Weights of a small image classifier: 10.5M parameters, 13700 steps.
Rows from block 3 of a small image classifier, named by matrix and row number. Rows with one number belong to one neuron. Each number is 128 + 32 x the weight over its row's rms, rounded and kept within 0 to 255. All counts start at 0. Numbers have three digits each.
After each neuron's rows are labels from the 100 images, of 14976, where the neuron reaches its highest value: "responds to" is what is common among them; "peak at" is the part of the image that holds the peak. Only what is clearly more common there than usual is listed. The data: photos of plants and fungi (iNaturalist). In brackets: how many of the 100.
# fc1: MLP up (model.blocks.3.mlp.fc1.weight, 1280x320), inputs 256-319
# fc2: MLP down (model.blocks.3.mlp.fc2.weight, 320x1280, transposed), outputs 256-319

fc1.312:186190155179137151115080162126155116134117171056099090145087150135173143129094145078116134064134089117158121135143114104117126148054108170096149124146095092086078097136098082090198140121118131
fc2.312:091123151077106143164168085132160124092152158171155131094161104169129110068123108164109163136174122113141135174131133100129125180131130065062168133089141144165134107180130203141122106122061105
responds to: order Pinales (26); class Pinopsida (26)
peak at: top centre (45); top right (29)

fc1.641:138079132075151119172082158153103140170138218171165100157126145108139109160102125146100088116194135077081173113124163087135162110133116123103186130087159092154153167145138170180156165155109127
fc2.641:108116107074103189150125104137106167150104113106094101088140139106151149158121132165061171144145136117133148106092140115138193082122123089090155090151149111187138147136083114122079136137119115
responds to: text has "common" (31)
peak at: top centre (33)

fc1.685:079111112123147091101108144146097133133156200162204147134201126119084124152157181095065109139114150143146167116139076148167119107149137170158127099100130088130157163128126082118102145180207138
fc2.685:127108161098118116091089118107122087091151120124102110138069090122081144200088143141098125131163102133084101148108094160169143064114128159166067190196098132174158170105096093134172160119179097
responds to: family: Asteraceae (32); order: Asterales (32); order Ranunculales (25)
peak at: centre (40)

fc1.387:169148144097132156075142170075106113165144133138110089094101170183154170210200116101098116113155141129108143062068113141131114115106099085185127191146104124164141158103124135127096136132169129
fc2.387:119177147127148151132091142108105168107138144126125188098106137127067149152135084099142132182132175182174153156105130126130145123172090160122146158100131148114086096123111136121075147098108172
responds to: class Liliopsida (28)
peak at: bottom left (28)

fc1.122:093139147113154130141106152127091107070145145134141109193151168114106173145117082127082127112146095127117162105111134161186185142127112163145113080107163092088097109138161051120165200061146134
fc2.122:125142117126111155162138083131188104158123147160098108093135123085125120095144074074134092129146241116112138118154185137131138200120066107110133155143141116107135094148104051160094144125132109
responds to: class Liliopsida (27)
peak at: top centre (32)

fc1.212:110066145123068154176127144114143105088174129128066071118124110160140186124148117090145112116152139154146177095106131085163112169133115208079117173100178139181123134094161131080163075105172177
fc2.212:172039088112124089124156071095140191121141114100104159081145110089124163087132127139083117118163149129100112154131129099109139097134113120138100113184131209081113110107066124101124087171150127
responds to: kingdom Fungi (27)
peak at: centre (64)

fc1.21:083099188071134175143142159148175186106076076163092109146097109085113157168143154033157164083124164163074159104164078149155097110095133067088118185128164135183126133129148119099141188110174093
fc2.21:151093145149179122122148106158104211169138152145157119128133181137070159085114140112128117088102111102120151100112159111127112116120103146114134097102113182179114113149143153127086104184165101
responds to: class Liliopsida (25)
peak at: bottom right (38); bottom left (27)

fc1.199:144143082090154133075149079099094080140148142134171135135122145124072133058139111133143133135128157115167112121122122109165108169094060200123151139158142142134091127137139093093122113156173114
fc2.199:122185160164094088113110124139105146159125152074113124106154134179180127106077123116135143154202123115133149110170092105105156078136111012131162115161118163060183138101107135162109156072122093
responds to: order Caryophyllales (48); family: Cactaceae (48); text has "cactus" (27)
peak at: centre (32)

fc1.558:121156114093181137078153145136076128116141093126109151112193050077124138139150102136124169088111161168175072133089178090151183103147156193094137176151095157181136124101123122106158112086085130
fc2.558:113085153114096086136165128131135206067076101130115105135119163128126137131124114107123107101137152074094130128117118180116111131108128120185143128114164123058136168124112115143161154155147117
responds to: class Liliopsida (31); order Asparagales (26)
peak at: centre (32)

fc1.547:085168125140142129079142131112101097134134108122161138144115116237130118047118171150109138110144147137174145127096131151138114085100104183146127157152134081108155149149164087089126106117094163
fc2.547:110103220121113113170163132113159089170116124101084076100139196078145100095152145179124102105103094172120141156128089140062125086096154133168140138107135121133128154111127076149078215154129146
responds to: order Caryophyllales (42); family: Cactaceae (40); text has "cactus" (29)
peak at: bottom left (36)

fc1.472:148143148095137118090119091136082072137107057141117181135165155120156090108081155169106176134148148189130111142185113131135112123117173132129180079123101117125136144166033121118106172152073145
fc2.472:155129148092116212124149118137186136147182197099164120181163124171140149107094114109122195080122096159149141037082128152141154149140101168113087100110049106084079087143099093058116149172160075
responds to: order Asparagales (50); family: Asparagaceae (50); text has "yucca" (44)
peak at: bottom left (31); bottom right (29)

fc1.74:116111123140089084108117122116098143144092099129134201124089160133096098070125146151144145106137130173215109093100116103140119098098103089108128147180105090097185169167124053082127156105149149
fc2.74:066147080102097091176206135144194120109116146113060147104089124155108111151168111167117175119099143192099118142099155171138109165108151096097133132136031059054126100157111093151143136084147138
responds to: order Caryophyllales (80); family: Cactaceae (80); text has "cactus" (52)
peak at: top right (28)

fc1.111:162131118123121129149133073055176117117117126087100149124142131123113113101079130131104136115145210118143135147114144137108047113154081146094110135122155123098137124100100137141078149142112128
fc2.111:082094113124155121107123147140123142184121204073221088096156100156156145191060099144115097128147104075107096119096141109099164126112120163162160109142105197162150140095125168121107051099093105
responds to: class Liliopsida (26)
peak at: top right (38); top left (32)

fc1.389:127139127148155076117062139113135178123147095130098224082138071198055109198091127161159203098091100187162178115124161150112124113128152140035206164124142127124091137107096092119124136109054108
fc2.389:120101113124174100163117136171106152075133121077158114066090113123166156177119118120130116142145138227173089139118108134132089089185118074136099116105166114083090149126170141138144143104118158
responds to: text has "common" (28); order Asterales (27); family: Asteraceae (27)
peak at: bottom left (31)

fc1.525:115177119138149124128165159130127125176107154147177131176150113122074131188093103145086093080164141125071104120107134147115204046158121154132126147124145104122166143094140102142138159081131138
fc2.525:165143101128102081144170108093099130105156110124063101137121138167097135102149148079140113162151148141188181117089146109153155136104094124093153097124085149144126246132127173150150142153144083
responds to: class Liliopsida (25)
peak at: bottom centre (31); bottom right (28)

fc1.181:104129127107075150122122134126113160084082093069123171135075103169106057122065154186157190158119124187105118130122086108147094110153124112146146170114149063146064103138131134123114169099123148
fc2.181:150144109144123067130140182134169157143152210121094125152099138110144094142116062172166164089119118120110114084136141126115149136189132097110179120141050117103155066144097150157123184129117138
responds to: order Caryophyllales (37); family: Cactaceae (35); class: Liliopsida (27)
peak at: bottom right (29)

fc1.352:157064146099171124121142129167094121106134119130171063141037124122074113155112127140163141114141104100154128181178120141123152162061101132137185115159134096115110083103129156162141152121079145
fc2.352:119149093165095125057123123114146127087122106110105155093167119183124107110126131127154128123141133098073126090209079144170123127132103105168100115164114124212118173124110172172184095105133100
responds to: order Asterales (34); family: Asteraceae (34)
peak at: top centre (35)

fc1.172:156130147153190081139140108112164141135132099111115088139075077146086156135172094090143132152128099125169159163059104152162078112143117178123106130106163134146074200179110137104175165142174171
fc2.172:131087106147163120172105101162138147173132133070106136087168115097100092145146082110118132069155137120137099181136089096129165088181136137156149119136075095134080194092108114073096161129090096
responds to: order Asterales (28); family: Asteraceae (28)
peak at: top right (33); top left (27)

fc1.730:173130157133125124097123196064136128066120110156180108153173105136145168147192158109131144150148170137101162098148168100125186110077144115111146163139144126179097133106088090123144095111129160
fc2.730:096183121125148118155090126108113146174113119153129170105152102096139140150056168094090164085159072151076095167118163115116097137147115098121200151090164197161125035141116144120075155117134183
responds to: class Liliopsida (27)
peak at: bottom centre (39); bottom left (29)

fc1.290:150139169135146123150130153104133103107141064113098189125111107125143177140167115132116058081130087140160107159162119151171137154112113139104111085153138110141087124132160133123178147106078176
fc2.290:118153129069166094112128156115191145195101135180081135098104136131212122122113123120195134114120142097173177086140112125155174096102224117123125113087156176160168136088160135129142077113134133
responds to: order Asterales (42); family: Asteraceae (42)
peak at: top centre (41)

fc1.733:107175074119144101161140031131076132126103166130071144135137170190132100099106145157142165144144111075125134156069145074128113122135176162096109134193118122132164122159117142116091097204141092
fc2.733:134138159140088075137118147072156080098166125167120154085136113149135135095134147168106052107104106159115195136071128158088131142156125135144124081092137115168080123145135123134138112122110113
responds to: kingdom Fungi (31)
peak at: centre (32)

fc1.418:137129112171122115060141030072042093085135096111064133140131081184164127142131109141101092138090110132153105135111069129148169097148170201184145116076155101112127102170084091132116149102133128
fc2.418:119160099121110115133126176071155143163209150127128170093089149143122118097158072170101142173133090156115107108139164098086096150150164143123176086126161122100121110153080141140148103100150186
responds to: kingdom Fungi (25)
peak at: centre (50)

fc1.142:170171132078126130104101096157118103135067089115127208114167121142137109116124091150168170092175108159104121154154140138148160090127116172158159116166070099136131117162097155077127172122117113
fc2.142:133140128092114155121186079142216135115138143157146155126137113140123139125159126121119165045108119127125135073075124138055150171133125139135096110132050135033092115137060157133103150159125110
responds to: order Asparagales (40); family: Asparagaceae (40); text has "yucca" (34)
peak at: bottom right (33); bottom left (27)

fc1.417:082081178141055201081127144124141039093153157119098142160126157116113118162158102123127179116143165174091140122151156163104127112098139155156130150135114092128134062115087130126147119145116076
fc2.417:121086105151211146110145101118090133112112106163171068088060088123151154152139130139117082128139126146118155184065187150107098069094104148136140143113080166138146147149123097152100150127074180
responds to: order Caryophyllales (27); family: Cactaceae (27)
peak at: middle left (27)

fc1.462:112082125153165114201084123130131135115114118152102165098108126108146130116183107101208113128102147179077123105059099135128155168097200193131117149122200114144142116135190145168141097071074121
fc2.462:133133113143132186092084095170165170115134092112163173113142085145108142153164145113102155130114091107062091146130133139155054139113120178172117073159168100103115095088167170115198186162098194
responds to: kingdom Fungi (25)
peak at: centre (40)

fc1.44:129055155103141088185117077109218175145071154130099109074065142112163148066134113196110151104098179158234075103167076142107111152132102163219146078201170077163151149161134116082131076145134142
fc2.44:098153103065108090090121107101177135152109108132079124134123141148127149092109113180147177126128080188084143156188134180086154205083139082136106089127131090123133183122091115128133071167104124
responds to: kingdom Fungi (30); class Agaricomycetes (25); phylum Basidiomycota (25)
peak at: top right (44); top left (34)